From a checkpoint of a small multi-label image tagger.
Training: adamw at rate 0.0031, 27900 steps, batches of 64.
Data: 90422 training examples, 19.7 epochs.
Rows from block 5 of a small multi-label image tagger, named by matrix and row number. Rows with one number within an expert belong to one neuron, the router's apart. Each number is 128 + 32 x the weight over its row's rms, rounded and kept within 0 to 255. All counts start at 0. Numbers have three digits each.
Before each expert's rows are labels from the 100 images, of 14976, where the router gives the expert most weight on average: "patch colour" is the nearest of a few named colours to the mean colour under the peak. Only what is clearly more common there than usual is listed. The data: photos of plants and fungi (iNaturalist). In brackets: how many of the 100, against the usual share in percent.
# router: router (model.blocks.5.mlp.router.weight, 8x128), inputs 64-127
# up: expert up (model.blocks.5.mlp.up, 8x128x128), inputs 64-127
# down: expert down (model.blocks.5.mlp.down, 8x128x128, transposed), outputs 64-127

# expert 7
patch colour: green (35 vs 6.1)
router.7:129130126130114138092123219128124096128127067112158127057071128087129051131019162062126128091127170126123126139131149125130072129138111142080144118156124130157128119124123028113106120128124129
up.1:128128128128128128045128128128128128128128128128128128128146128128128128128128128128128128161128137128128128128128123128128130128128128123128128128167128128173128128128128137128138128128128128
down.1:128128000128128128128128128129128128128128128128128128128128128128128128128128128128128128128128128128128128128128128128128128128128128128128128128128128128000128110128128128128128128128128128
up.2:128128128128128128099128141128128128128128128128128128124194128128128185128128128128128128132128152128128128128128131128128136128128128128128128128132127128168128128128128255128126128128128128
down.2:128128000128128128128128128126128128128128128128128130128128128128128128128128128128128128128128128128128128128128128128128128128128128128128128128128128128000128165128128128128128128128128128
up.3:128128128128128128108128137128128128128128128128128128121155128129128170128145128134128128133128136128128128128128127128128135132128122126128128130132128128146128128128128195131125128128128128
down.3:128128000128128128128128128129128128128128128128128140128128128128128128128128128128128128128128128128128128128128128128128128128128128128128128128135128128036128206128128128128128128128128128
up.4:128126128129128129130128166128128128128128084128128128128127128091128121125067128083128128084130129127125126126128133128128127125128130171106128128126128128127128128128128000126127128128128128
down.4:128129255128128128128128128127128129128126128127128099128128128128128128125127128128134128128128128128128128128128128128128128128128128126128132128123124128176128120128128131128128128128128128
up.6:128128128128128128130128159128128128128128110128128128128127128100128118125094128069128128066130128128128128126128136128128127124128131135128128127126127128126128128128128000125128128128128128
down.6:128128255128128128128128128126128128128128128128128104128128128128128128127127128128128128128128128128128128128128128128128128128128128128128131128122128128149128116128128130128128128128128128
up.7:128128128128128129130128160128128128128128103128128128128127128099128119125094128072128128073130129128128128126128136128128127124128131141127128127126127128126128128128128000125128128128128128
down.7:128128255128128128128128128126128128128128128127128104128128128128128128126127128128128128128128128128128128128128128128128128128128128128128132128122127128148128114128128129128128128128128128
up.8:128128128128128128130128158128128128128128114128128128128127128101128118125094128069128128069130128128128128126128136128128127124128131135128128127126127128126128128128128000125127128128128128
down.8:128128255128128128128128128126128128128128128128128103128128128128128128127127128128128128128128128128128128128128128128128128128128128128128131128122128128149128116128128130128128128128128128
up.9:128128128128128128117128149128128128128128128128128128128190128128128158128128128128128128127128136128128128128128146128128128128128128128128128128128128128209128128128128255128128128128128128
down.9:128128000128128128128128128128128128128128128128128128128128128128128128128128128128128128128128128128128128128128128128128128128128128128128128128128128128003128177128128128128128128128128128
up.10:128128128128128128046128128128128128128128128128128128128146128128128128128128128128128128161128138128128128128128123128128130128128128124128128128166128128173128128128128137128137128128128128
down.10:128128000128128128128128128129128128128128128128128128128128128128128128128128128128128128128128128128128128128128128128128128128128128128128128128128128128000128110128128128128128128128128128
up.11:128128128128128128128128128128128128128128128128128128128127128128128128128106128128128128126128128128128128128128131128128121128128128128128128128128128128147128128128128144128134128128128128
down.11:128128000128128128128128128128128128128128128128128128128128128128128128128128128128128128128128128128128128128128128128128128128128128128128128128128128128033128141128128128128128128128128128
up.12:128128128128128128136128105128128128128128128128128128134091128127128074128116128126128128129128116128128128128128127128128125126128129131128128126126128128098128128128128061128126128128128128
down.12:128128255128128128128128128127128128128128128128128124128128128128128128128128128128128128128128128128128128128128128128128128128128128128128128128122128128217128041128128128128128128128128128
up.13:128128128128128128130128159128128128128128114128128128128127128101128118125094128069128128071130128128128128126128136128128127124128131135128128127126127128126128128128128000125127128128128128
down.13:128128255128128128128128128126128128128128128128128103128128128128128128127127128128128128128128128128128128128128128128128128128128128128128131128122128128149128115128128130128128128128128128
up.14:128128128128128128105128135128128128128128128128128128121160128129128175128130128133128128138128141128128128128128128128128136130128122126128128130133128128151128128128128215130125128128128128
down.14:128128000128128128128128128127128128128128128128128134128128128128128128128128128128128128128128128128128128128128128128128128128128128128128128128134128128024128177128128128128128128128128128
up.17:128128128128128128148128112128128128128128128128128128142075128127128056128127128119128128116128104128128128128128127128128118125128136132128128125121128128128128128128128000126128128128128128
down.17:128128255128128128128128128138128128128128128128128123128128128128128128128128128128128128128128128128128128128128128128128128128128128128128128128121128128255128061128128128128128128128128128
up.18:128128128128128128130128157128128128128128122128128128128127128101128118125095128067128128068130128128128128126128135128128127123128131135128128127126127128126128128128128000125127128128128128
down.18:128128255128128128128128128126128128128128128128128104128128128128128128128127128128128128128128128128128128128128128128128128128128128128128130128122128128151128116128128130128128128128128128
up.19:128128128128128128136128120128128128128128131128128128133107128116128091127047128119128128125128124128128128126128132128128126118128136138128128126124127128118128128128128061120128128128128128
down.19:128128255128128128128128128126128128128128128128128105128128128128128128128127128128128128128128128128128128128128128128128128128128128128128128128118128128194128011128128137128128128128128128
up.21:128128128128128128106128138128128128128128128128128128121157128129128173128133128134128128133128138128128128128128128128128136132128121126128128131133128128148128128128128198131125128128128128
down.21:128128000128128128128128128130128128128128128128128136128128128128128128128128128128128128128128128128128128128128128128128128128128128128128128128135128128032128204128128128128128128128128128
up.23:128128128128128129130128161128128128128128098128128128128127128100128119125098128071128128068130129128128128126128135128128127124128131146124128127126127128126128128128128000125127128128128128
down.23:128128255128128128128128128127128128128128128128128098128128128128128128127127128128128128128128128128128128128128128128128128128128128128128131128122128128175128120128128131128128128128128128
up.24:128128128128128128128128161128128128128128128128128128128157128128128135128128128128128128063128128128128128128128152128128128128128128136128128128128128128191128128128128255128128128128128128
down.24:128128000128128128128128128129128128128128128128128128128128128128128128128128128128128128128128128128128128128128128128128128128128128128128128128128128128111128221128128128128128128128128128
up.25:128128128128128128130128144128128127128128128128128128128128128116128116126103128068128128062129130128128128126128134128128127124128131134128128127126127128126128128128128000125126128128128128
down.25:128128255128128128128128128127128128128128128128128103128128128128128128128127128128128128128128128128128128128128128128128128128128128128128128128122128128179128121128128134128128128128128128
up.29:128128128128128128132128116128128128128128128128128128128090128128128107128128128128128128129128120128128128128128117128128128128128128127128128128128128128072128128128128000128126128128128128
down.29:128128255128128128128128128128128128128128128128128128128128128128128128128128128128128128128128128128128128128128128128128128128128128128128128128128128128255128112128128128128128128128128128
up.33:128128128128128128131128140128128128128128129128128128129126128116128114126101128068128128075129128128128128126128133128128127123128132135128128127125127128125128128128128000124127128128128128
down.33:128128255128128128128128128126128128128128128128128109128128128128128128128127128128128128128128128128128128128128128128128128128128128128128128128122128128157128116128128132128128128128128128
up.35:128128128128128128149128122128128128128128128128128128142087128127128061128082128118128128077128118128128128128128130128128118126128137132128128125120128128129128128128128000125129128128128128
down.35:128128255128128128128128128138128128128128128128128124128128128128128128128128128128128128128128128128128128128128128128128128128128128128128128128119128128255128104128128128128128128128128128
up.37:128128128128128128097128139128128128128128128128128128116192128128128198128152128132128128143128147128128128128128129128128140128128125126128128131135128128130128128128128254128124128128128128
down.37:128128000128128128128128128125128128128128128128128132128128128128128128128128128128128128128128128128128128128128128128128128128128128128128128128132128128000128177128128128128128128128128128
up.38:128128128128128128096128128128128128128128128128128128126142128128128131128128128128128128144128138128128128128128128128128123128128128126128128128149128128153128128128128154128165128128128128
down.38:128128000128128128128128128129128128128128128128128128128128128128128128128128128128128128128128128128128128128128128128128128128128128128128128128128128128000128128128128128128128128128128128
up.40:128128128128128128154128127128128128128128128128128128129116128128128127128130128128128128116128120128128128128128128128128136128128128128128128128107128128103128128128128097128101128128128128
down.40:128128255128128128128128128127128128128128128128128128128128128128128128128128128128128128128128128128128128128128128128128128128128128128128128128128128128246128127128128128128128128128128128
up.43:128128128128128128106128136128128128128128128128128128121162128129128176128129128133128128137128143128128128128128128128128136129128123126128128130133128128154128128128128219128126128128128128
down.43:128128000128128128128128128127128128128128128128128133128128128128128128128128128128128128128128128128128128128128128128128128128128128128128128128133128128020128176128128128128128128128128128
up.44:128128128128128128145128121128128128128128128128128128143098128125128062128094128117128128082128116128128128128128129128128118122128139136128128125120128128191128128128128000122129128128128128
down.44:128128255128128128128128128146128128128128128128128121128128128128128128128128128128128128128128128128128128128128128128128128128128128128128128128116128128255128090128128128128128128128128128
up.46:128128128128128128097128135128128128128128128128128128116186128128128195128161128133128128148128142128128128128128127128128140128128123126128128131136128128131128128128128252128124128128128128
down.46:128128000128128128128128128126128128128128128128128132128128128128128128128128128128128128128128128128128128128128128128128128128128128128128128128133128128000128163128128128128128128128128128
up.47:128128128128128128128128102128128128128128128128128128128130128128128129128185128128128128171128128128128128128128103128128128128128128125128128128128128128124128128128128000128114128128128128
down.47:128128255128128128128128128128128128128128128128128128128128128128128128128128128128128128128128128128128128128128128128128128128128128128128128128128128128255128085128128128128128128128128128
up.49:128128128128128128128128128128128128128128128128128128128125128128128128128128128128128128122128128128128128128128125128128131128128128131128128128127128128122128128128128135128135128128128128
down.49:128128000128128128128128128128128128128128128128128128128128128128128128128128128128128128128128128128128128128128128128128128128128128128128128128128128128000128127128128128128128128128128128

# expert 5
patch colour: cyan (34 vs 0.4)
router.5:129135135122112112119115199127123117128128059127139129039022128122128037147045149076126128134119175127113124138126108128130043155124126069104127078144160153170128129126131050143146114128128128
up.0:128128128128128128128128128128128128128128128128128128128128128128128128128128128128128128128128128128128128128128128128128128128128128128128128128128128128124128128128128128128128128128128128
down.0:128128099128128128128128128128128128128128128128128140128128128128128128128128128128128128128128128128128128128128128128128128128128128128128128128128128128000128000128128128128128128128128128
up.3:128128128128128128133128129128128128128128128128129128125127128127128126128118128056128128129128136128128128128128127128128121129128127121128130128108132128132128128128128000128128128128128128
down.3:128128128128128128128128128109128128128128128128128073128128128128128128128127128128128128128128128128128128128128128128128128128128128128128128128133128128131128121128128131128128128128128128
up.6:128128128128128128128128128128128128128128128128128128128128128128128128128128128128128128128128128128128128128128128128128128128128128128128128128128128128134128128128128128128128128128128128
down.6:128128162128128128128128128128128128128128128128128128128128128128128128128128128128128128128128128128128128128128128128128128128128128128128128128128128128255128255128128128128128128128128128
up.7:128128128128128128131128128128128128128128128128128128128128128128128128128128128128128128130128130128128128128128142128128085128128128128128128128128128128191128128128128128128129128128128128
down.7:128128126128128128128128128128128128128128128128128128128128128128128128128128128128128128128128128128128128128128128128128128128128128128128128128128128128255128130128128128128128128128128128
up.9:128128128128128128128128128128128128128128128128128128128128128128128128128128128128128128128128128128128128128128127128128128128128128128128128128128128128118128128128128128128128128128128128
down.9:128128131128128128128128128128128128128128128128128128128128128128128128128128128128128128128128128128128128128128128128128128128128128128128128128128128128000128000128128128128128128128128128
up.12:128128128128128128128128128128128128128128128128128128128128128128128128128128128128128128129128128128128128128128130128128128128128128128128128124128128128138128128128128128128128128128128128
down.12:128128128128128128128128128128128128128128128128128128128128128128128128128128128128128128128128128128128128128128128128128128128128128128128128128128128128255128214128128128128128128128128128
up.13:128128128128128128127128128128128128128128128128128128128128128128128128128128128128128128128128128128128128128128139128128094128128128128128128128128128128171128128128128128128126128128128128
down.13:128128125128128128128128128128128128128128128128128128128128128128128128128128128128128128128128128128128128128128128128128128128128128128128128128128128128255128122128128128128128128128128128
up.18:128128128128128128140128128128128128128128128128128128128128128128128128128128128128128128148128129128128128128128130128128114128128128128128128128125128128135128128128128128128128128128128128
down.18:128128139128128128128128128130128128128128128128128093128128128128128128128128128128128128128128128128128128128128128128128128128128128128128128128128128128255128023128128128128128128128128128
up.23:128128128128128128123128128128128128128128128128127128128129128128128125128128128127128128125128123128128128128128109128128164128128128129128128128135128128062128128128128128128000128128128128
down.23:128128130128128128128128128126128128128128128128128128128128128128128128128128128128128128128128128128128128128128128128128128128128128128128128128128128128000128082128128128128128128128128128
up.26:128128128128128128128128128128128128128128128128128128128128128128128128128128128128128128128128128128128128128128128128128128128128128128128128128128128128134128128128128128128128128128128128
down.26:128128140128128128128128128128128128128128128128128128128128128128128128128128128128128128128128128128128128128128128128128128128128128128128128128128128128255128255128128128128128128128128128
up.27:128128128128128128129128128128128128128128128128129128128128128128128130128128128128128128131128132128128128128128142128128107128128128127128128128124128128179128128128128128128124128128128128
down.27:128128123128128128128128128129128128128128128128128128128128128128128128128128128128128128128128128128128128128128128128128128128128128128128128128128128128255128169128128128128128128128128128
up.28:128128128128128128128128128128128128128128128128128128128128128128128128128128128128128128128128128128128128128128128128128128128128128128128128128128128128122128128128128128128128128128128128
down.28:128128110128128128128128128128128128128128128128128128128128128128128128128128128128128128128128128128128128128128128128128128128128128128128128128128128128000128000128128128128128128128128128
up.32:128128128128128128128128128128128128128128128128128128128128128128128128128128128128128128128128128128128128128128128128128128128128128128128128128128128128121128128128128128128128128128128128
down.32:128128125128128128128128128128128128128128128128128128128128128128128128128128128128128128128128128128128128128128128128128128128128128128128128128128128128000128000128128128128128128128128128
up.35:128128128128128128134128128128128128128128128128128128128128128128128128128128128128128128133128128128128128128128129128128127128128128128128128128128128128130128128128128128128127128128128128
down.35:128128139128128128128128128129128128128128128128128096128128128128128128128128128128128128128128128128128128128128128128128128128128128128128128128128128128255128115128128128128128128128128128
up.42:128128128128128128128128128128128128128128128128128128128128128128128130128128128128128128128128128128128128128128137128128128128128128128128128128128128128171128128128128128128255128128128128
down.42:128128126128128128128128128128128128128128128128128128128128128128128128128128128128128128128128128128128128128128128128128128128128128128128128128128128128255128255128128128128128128128128128
up.46:128128128128128128127128128128128128128128128128128128128128128128128128128128128128128128132128130128128128128128137128128128128128128128128128128127128128162128128128128128128127128128128128
down.46:128128125128128128128128128128128128128128128128128128128128128128128128128128128128128128128128128128128128128128128128128128128128128128128128128128128128255128180128128128128128128128128128
up.47:128128128128128128128128128128128128128128128128128128128128128128128128128128128128128128129128128128128128128128131128128128128128128128128128126128128128140128128128128128128128128128128128
down.47:128128128128128128128128128128128128128128128128128128128128128128128128128128128128128128128128128128128128128128128128128128128128128128128128128128128128255128209128128128128128128128128128
up.50:128128128128128128128128128128128128128128128128127128128128128128128125128129128127128128124128124128128128128128106128128136128128128129128128128134128128076128128128128128128109128128128128
down.50:128128128128128128128128128128128128128128128128128128128128128128128128128128128128128128128128128128128128128128128128128128128128128128128128128128128128000128255128128128128128128128128128
up.51:128128128128128128141128128128128128128128128128128128128128128128128128128141128128128128134128129128128128128128128128128126128128128128128128112119128128135128128128128128128161128128128128
down.51:128128127128128128128128128128128128128128128128128128128128128128128128128128128128128128128128128128128128128128128128128128128128128128128128128128128128255128146128128128128128128128128128
up.52:128128128128128128143128128128128128128128128127132128125128128128128127128120128131128128147128136128128128128128130128128098128128128111128128129116129128138128128128128123128127128128128128
down.52:128128136128128128128128128130128128128128128128128078128128128128128128128128128128128128128128128128128128128128128128128128128128128128128128128129128128233128041128128128128128128128128128
up.53:128128128128128128128128128128128128128128128128128128128128128128128128128128128128128128128128128128128128128128128128128128128128128128128128128128128128134128128128128128128128128128128128
down.53:128128159128128128128128128128128128128128128128128128128128128128128128128128128128128128128128128128128128128128128128128128128128128128128128128128128128255128255128128128128128128128128128
up.54:128128128128128128128128128128128128128128128128128128128128128128128128128128128128128128128128128128128128128128128128128128128128128128128128128128128128131128128128128000128128128128128128
down.54:128128134128128128128128128128128128128128128128128128128128128128128128128128128128128128128128128128128128128128128128128128128128128128128128128128128128218128183128128128128128128128128128
up.57:128128128128128128124128128128128128128128128128127128128129128128128125128128128127128128125128123128128128128128108128128165128128128129128128128135128128068128128128128128128000128128128128
down.57:128128131128128128128128128126128128128128128128128128128128128128128128128128128128128128128128128128128128128128128128128128128128128128128128128128128128000128093128128128128128128128128128
up.59:128128128128128128132128128128128128128128128128129128127128128128128015128125128101128128081128131128128128128128128128128122128128128125128128128125130128131128128128128000128128128128128128
down.59:128128127128128128128128128113128128128128128128128108128128128128128128128127128128128128128128128128128128128128128128128128128128128128128128128130128128132128133128128128128128128128128128
up.61:128128128128128128140128128128128128128128128128132128122127128127128130128114128131128128154128142128128128128128128128128100129128127104128130129116135128139128128128128083129127128128128128
down.61:128128130128128128128128128122128128128128128128128074128128128128128128128128128128128128128128128128128128128128128128128128128128128128128128128134128128164128012128128128128128128128128128
up.62:128128128128128128128128128128128128128128128128128128128128128128128128128128128128128128128128128128128128128128128128128128128128128128128128128128128128133128128128128128128128128128128128
down.62:128128139128128128128128128128128128128128128128128128128128128128128128128128128128128128128128128128128128128128128128128128128128128128128128128128128128255128255128128128128128128128128128
up.64:128128128128128128128128128128128128128128128128128128128128128128128128128128128128128128128128128128128128128128129128128128128128128128128128128128128128134128128128128000128129128128128128
down.64:128128128128128128128128128128128128128128128128128128128128128128128128128128128128128128128128128128128128128128128128128128128128128128128128128128128128152128128128128128128128128128128128
up.66:128128128128128128131128128128128128128128128128130128128127128128128132128128128129128128132128133128128128128128148128128095128128128127128128129120128128178128128128128128128255128128128128
down.66:128128126128128128128128128131128128128128128128128128128128128128128128128128128128128128128128128128128128128128128128128128128128128128128128128128128128255128153128128128128128128128128128
up.67:128128128128128128128128128128128128128128128128128128128128128128128128128128128128128128128128128128128128128128129128128128128128128128128128128128128128136128128128128128128128128128128128
down.67:128128128128128128128128128128128128128128128128128128128128128128128128128128128128128128128128128128128128128128128128128128128128128128128128128128128128255128255128128128128128128128128128
up.68:128128128128128128129128128128128128128128128128127128128128128128128126128130128128128128122128123128128128128128118128128160128128128129128128128133128128095128128128128128128126128128128128
down.68:128128131128128128128128128127128128128128128128128128128128128128128128128128128128128128128128128128128128128128128128128128128128128128128128128128128128000128128128128128128128128128128128
up.69:128128128128128128129128128128128128128128128128128128128128128128128128128128128128128128126128125128128128128128114128128143128128128128128128128130128128062128128128128128128139128128128128
down.69:128128131128128128128128128128128128128128128128128128128128128128128128128128128128128128128128128128128128128128128128128128128128128128128128128128128128000128078128128128128128128128128128

# expert 1
patch colour: black (43 vs 3)
router.1:125132124128136119032136050128123164128127207170119128124190128104128087126043130126127128220129142131131132153129199127129129152126127140162126105215132118172129141126135078145198122128135130
up.3:128128128128128128128128135128128128128128128128128128128128128128128128128128128128128128105128128128128128128128127128128127128128128128128128128098128128165128128128128126128128128128128128
down.3:128128128128128128128128128028128128128128128128128128128128128128128128128128128128128128128128128128128128128128128128128128128128128128128128128128128128101128134128128128128128128128128128
up.4:128128128128128128128128127128128128128128128128128128128128128128128128128128128128128128224128128128128128128128128128128128128128128128128128128255128128090128128128128121128128128128128128
down.4:128128128128128128128128128226128128128128128128128128128128128128128128128128128128128128128128128128128128128128128128128128128128128128128128128128128128138128116128128128128128128128128128
up.6:128128128128128128166128128128128128128128128128128128128128128128128128128128128128128128066128128128128128128128129128128124128128128129128128128000128128173128128128128153128128128128128128
down.6:128128128128128128128128128000128128128128128128128128128128128128128128128128128128128128128128128128128128128128128128128128128128128128128128128128128128007128141128128128128128128128128128
up.7:128128128128128128255128114128128128128128125128128128128128128129128127128128128128128128124128046128128128128128163128128127128128128123128128127152136128006128128128128084128129128128128128
down.7:128128124128128128128128128255128128128128128128128126128128128128128128128128128128128128128128128128128128128128128128128128128128128128128128128128128128228128097128128128128128128128128128
up.8:128128128128128128255128136128128128128128125128128128128125128129128127128129128127128128119128129128128128129128125128128127128128128127128128128122129128127128128128128125128091128128128128
down.8:128128232128128128128128128026128128128128128128128136128128128128128128128128128128128128128128128128128128128128128128128128128128128128128128128128128128000128106128128128128128128128128128
up.9:128128128128128128185128129128128128128128128128128128128128128128128128128128128128128128000128128128128128128128128128128124128128128128128128128000128128121128128128128154128064128128128128
down.9:128128128128128128128128128000128128128128128128128128128128128128128128128128128128128128128128128128128128128128128128128128128128128128128128128128128128062128139128128128128128128128128128
up.10:128128128128128128074128126128128128128128129128128128128128128128128128128130128128128128128128139128128128126128129128128133128128128130128128126142128128115128128128128119128120128128128128
down.10:128128255128128128128128128151128128128128128128128100128128128128128128128128128128128128128128128128128128128128128128128128128128128128128128128128139128151128000128128128128128128128128128
up.12:128128128128128128178128129128128128128128128128128128128128128128128128128128128128128128004128128128128128128128128128128122128128128128128128128000128128117128128128128151128072128128128128
down.12:128128128128128128128128128000128128128128128128128128128128128128128128128128128128128128128128128128128128128128128128128128128128128128128128128128128128038128142128128128128128128128128128
up.16:128128128128128128255128128128128128128128121128128128128128128128128128128136128128128128127128129128126128125128120128128129129128128130128128126125126128137128128128128124128072128128128128
down.16:128128254128128128128128128012128128128128128128128132128128128128128128128128128128128128128128128128128128128128128128128128128128128128128128128128131128011128000128128128128128128128128128
up.23:128128128128128128185128137128128128128128121129128128128129128131128127128131128126128128079128076128128128128128203128128154128128128141128128127122138128061128128128128055128129128128128128
down.23:128128126128128128128128128255128128128128128128128127128128128128128128128128128128128128128128128128128128128128128128128128128128128128128128128128128128143128000128128128128128128128128128
up.24:128128128128128128114128130128128128128128128128128128128130128128128128128131128128128128115128128128128128128128140128128136128128128129128128126128130128080128128128128080128116128128128128
down.24:128128224128128128128128128177128128128128128128128101128128128128128128128128128128128128128128128128128128128128128128128128128128128128128128128128128128147128000128128128128128128128128128
up.27:128128128128128128168128114128128128128128128128128128128128128128128128128128128128128128154128128128128128128128129128128128128128128128128128128166128128069128128128128130128128128128128128
down.27:128128128128128128128128128255128128128128128128128126128128128128128128128128128128128128128128128128128128128128128128128128128128128128128128128128128128163128124128128128128128128128128128
up.28:128128128128128128190128129128128128128128128128128128128128128128128128128127128128128128129128128128128128128128128128128126128128128128128128128086128128128128128128128149128132128128128128
down.28:128128128128128128128128128093128128128128128128128128128128128128128128128128128128128128128128128128128128128128128128128128128128128128128128128128128128123128255128128128128128128128128128
up.31:128128128128128128000128138128128128128128132128128128128128128127128128128128128128128128139128210128128128128128044128128129128128128133128128129103120128255128128128128184128127128128128128
down.31:128128132128128128128128128000128128128128128128128131128128128128128128128128128128128128128128128128128128128128128128128128128128128128128128128128128128005128176128128128128128128128128128
up.35:128128128128128128000128138128128128128128135128128128128128128126128130128126128129128128131128204128128128128128000128128128128128128131128128129128120128201128128128128185128139128128128128
down.35:128128134128128128128128128000128128128128128128128134128128128128128128128128128128128128128128128128128128128128128128128128128128128128128128128128128128048128228128128128128128128128128128
up.38:128128128128129127000130041128141132128128228137126128155188128109128128112090128128128128228130125129132131139128212128128127128127130141139128132166129128090128128128128134132176128128128128
down.38:128128101128128128128128128160128128128128128128128126128128128128128128128133128128128128128128128128128128128128128128128128128128128130128128128131140128255128255128128122128128128128128128
up.40:128128128128128128255128139128128128128128123128127128128125128130128126128128128127128128117128120128128128129128127128128128128128128127128128128108130128127128128128128111128121128128128128
down.40:128128166128128128128128128008128128128128128128128152128128128128128128128128128128128128128128128128128128128128128128128128128128128128128128128128128128000128147128128128128128128128128128
up.46:128128128128128128074128121128128128128128130127128128128126128126128128128125128130128128174128178128128128128128044128128093128128128110128128129129119128205128128128128216128131128128128128
down.46:128128130128128128128128128000128128128128128128128132128128128128128128128128128128128128128128128128128128128128128128128128128128128128128128128128128128111128255128128128128128128128128128
up.52:128128128128128128255128134128128128128128123128127128128125128130128126128128128126128128117128120128128128129128128128128128128128128127128128128116130128126128128128128099128113128128128128
down.52:128128204128128128128128128025128128128128128128128148128128128128128128128128128128128128128128128128128128128128128128128128128128128128128128128128128128004128140128128128128128128128128128
up.53:128128128128128128093128127128128128128128128128128128128128128128128128128128128128128128125128128128128128128128128128128128128128128128128128128204128128128128128128128112128125128128128128
down.53:128128128128128128128128128197128128128128128128128128128128128128128128128128128128128128128128128128128128128128128128128128128128128128128128128128128128139128000128128128128128128128128128
up.54:128128128128128128000128137128128128128128135128128128128128128126128129128127128129128128118128213128128128128128062128128129128128128133128128129127119128230128128128128183128127128128128128
down.54:128128135128128128128128128000128128128128128128128134128128128128128128128128128128128128128128128128128128128128128128128128128128128128128128128128128128011128186128128128128128128128128128
up.56:128128128128128128000128137128128128128128135128128128128128128126128129128126128129128128122128215128128128128128000128128129128128128133128128129127119128195128128128128186128127128128128128
down.56:128128135128128128128128128000128128128128128128128137128128128128128128128128128128128128128128128128128128128128128128128128128128128128128128128128128128031128211128128128128128128128128128
up.57:128128128128128128236128140128128128128128120128128128128128128129128128128130128128128128067128088128128128128128131128128126128128128125128128128100130128127128128128128107128128128128128128
down.57:128128128128128128128128128084128128128128128128128139128128128128128128128128128128128128128128128128128128128128128128128128128128128128128128128128128128081128172128128128128128128128128128
up.58:128128128128128128144128130128128128128128127128128128128147128129128128128129128127128128104128097128128128128128156128128142128128128142128128127175136128093128128128128078128129128128128128
down.58:128128127128128128128128128255128128128128128128128127128128128128128128128128128128128128128128128128128128128128128128128128128128128128128128128128128128255128000128128128128128128128128128
up.59:128128128128128128179128130128128128128128128128128128128128128128128128128128128128128128111128128128128128128128128128128125128128128128128128128047128128129128128128128152128144128128128128
down.59:128128128128128128128128128044128128128128128128128128128128128128128128128128128128128128128128128128128128128128128128128128128128128128128128128128128128124128255128128128128128128128128128
up.61:128128128128128128133128122128128128128128128128128128128127128127128128128125128128128128163128130128128128128128067128128102128128128128128128129127125128202128128128128221128141128128128128
down.61:128128129128128128128128128070128128128128128128128128128128128128128128128128128128128128128128128128128128128128128128128128128128128128128128128128128128102128255128128128128128128128128128
up.65:128128128128128128120128133128128128128128128128128128128130128129128128128131128128128128101128128128128128128128155128128139128128128128128128126129131128059128128128128053128114128128128128
down.65:128128127128128128128128128183128128128128128128128121128128128128128128128128128128128128128128128128128128128128128128128128128128128128128128128128128128135128000128128128128128128128128128
up.67:128128128128128128152128131128128128128128127128128128128159128129128128128129128128128128099128101128128128128128124128128128128128128125128128127244133128091128128128128079128129128128128128
down.67:128128128128128128128128128255128128128128128128128128128128128128128128128128128128128128128128128128128128128128128128128128128128128128128128128128128128233128061128128128128128128128128128
up.68:128128128128129127000130041128141132128128228137126128156189128109128128112091128128128128226130125129132131139128211128128127128127130141139128132167129128090128128128128134132176128128128128
down.68:128128101128128128128128128161128128128128128128128126128128128128128128128133128128128128128128128128128128128128128128128128128128128130128128128131140128255128255128128122128128128128128128
up.70:128128128128128128150128128128128128128128128128128128128128128128128128128128128128128128068128128128128128128128129128128124128128128129128128128000128128182128128128128152128128128128128128
down.70:128128128128128128128128128000128128128128128128128128128128128128128128128128128128128128128128128128128128128128128128128128128128128128128128128128128128006128143128128128128128128128128128
up.71:128128128128128128255128120128128128128128122128128128128128128129128127128129128128128128140128041128128128128128226128128127128128128123128128127129135128038128128128128076128129128128128128
down.71:128128123128128128128128128255128128128128128128128123128128128128128128128128128128128128128128128128128128128128128128128128128128128128128128128128128128209128052128128128128128128128128128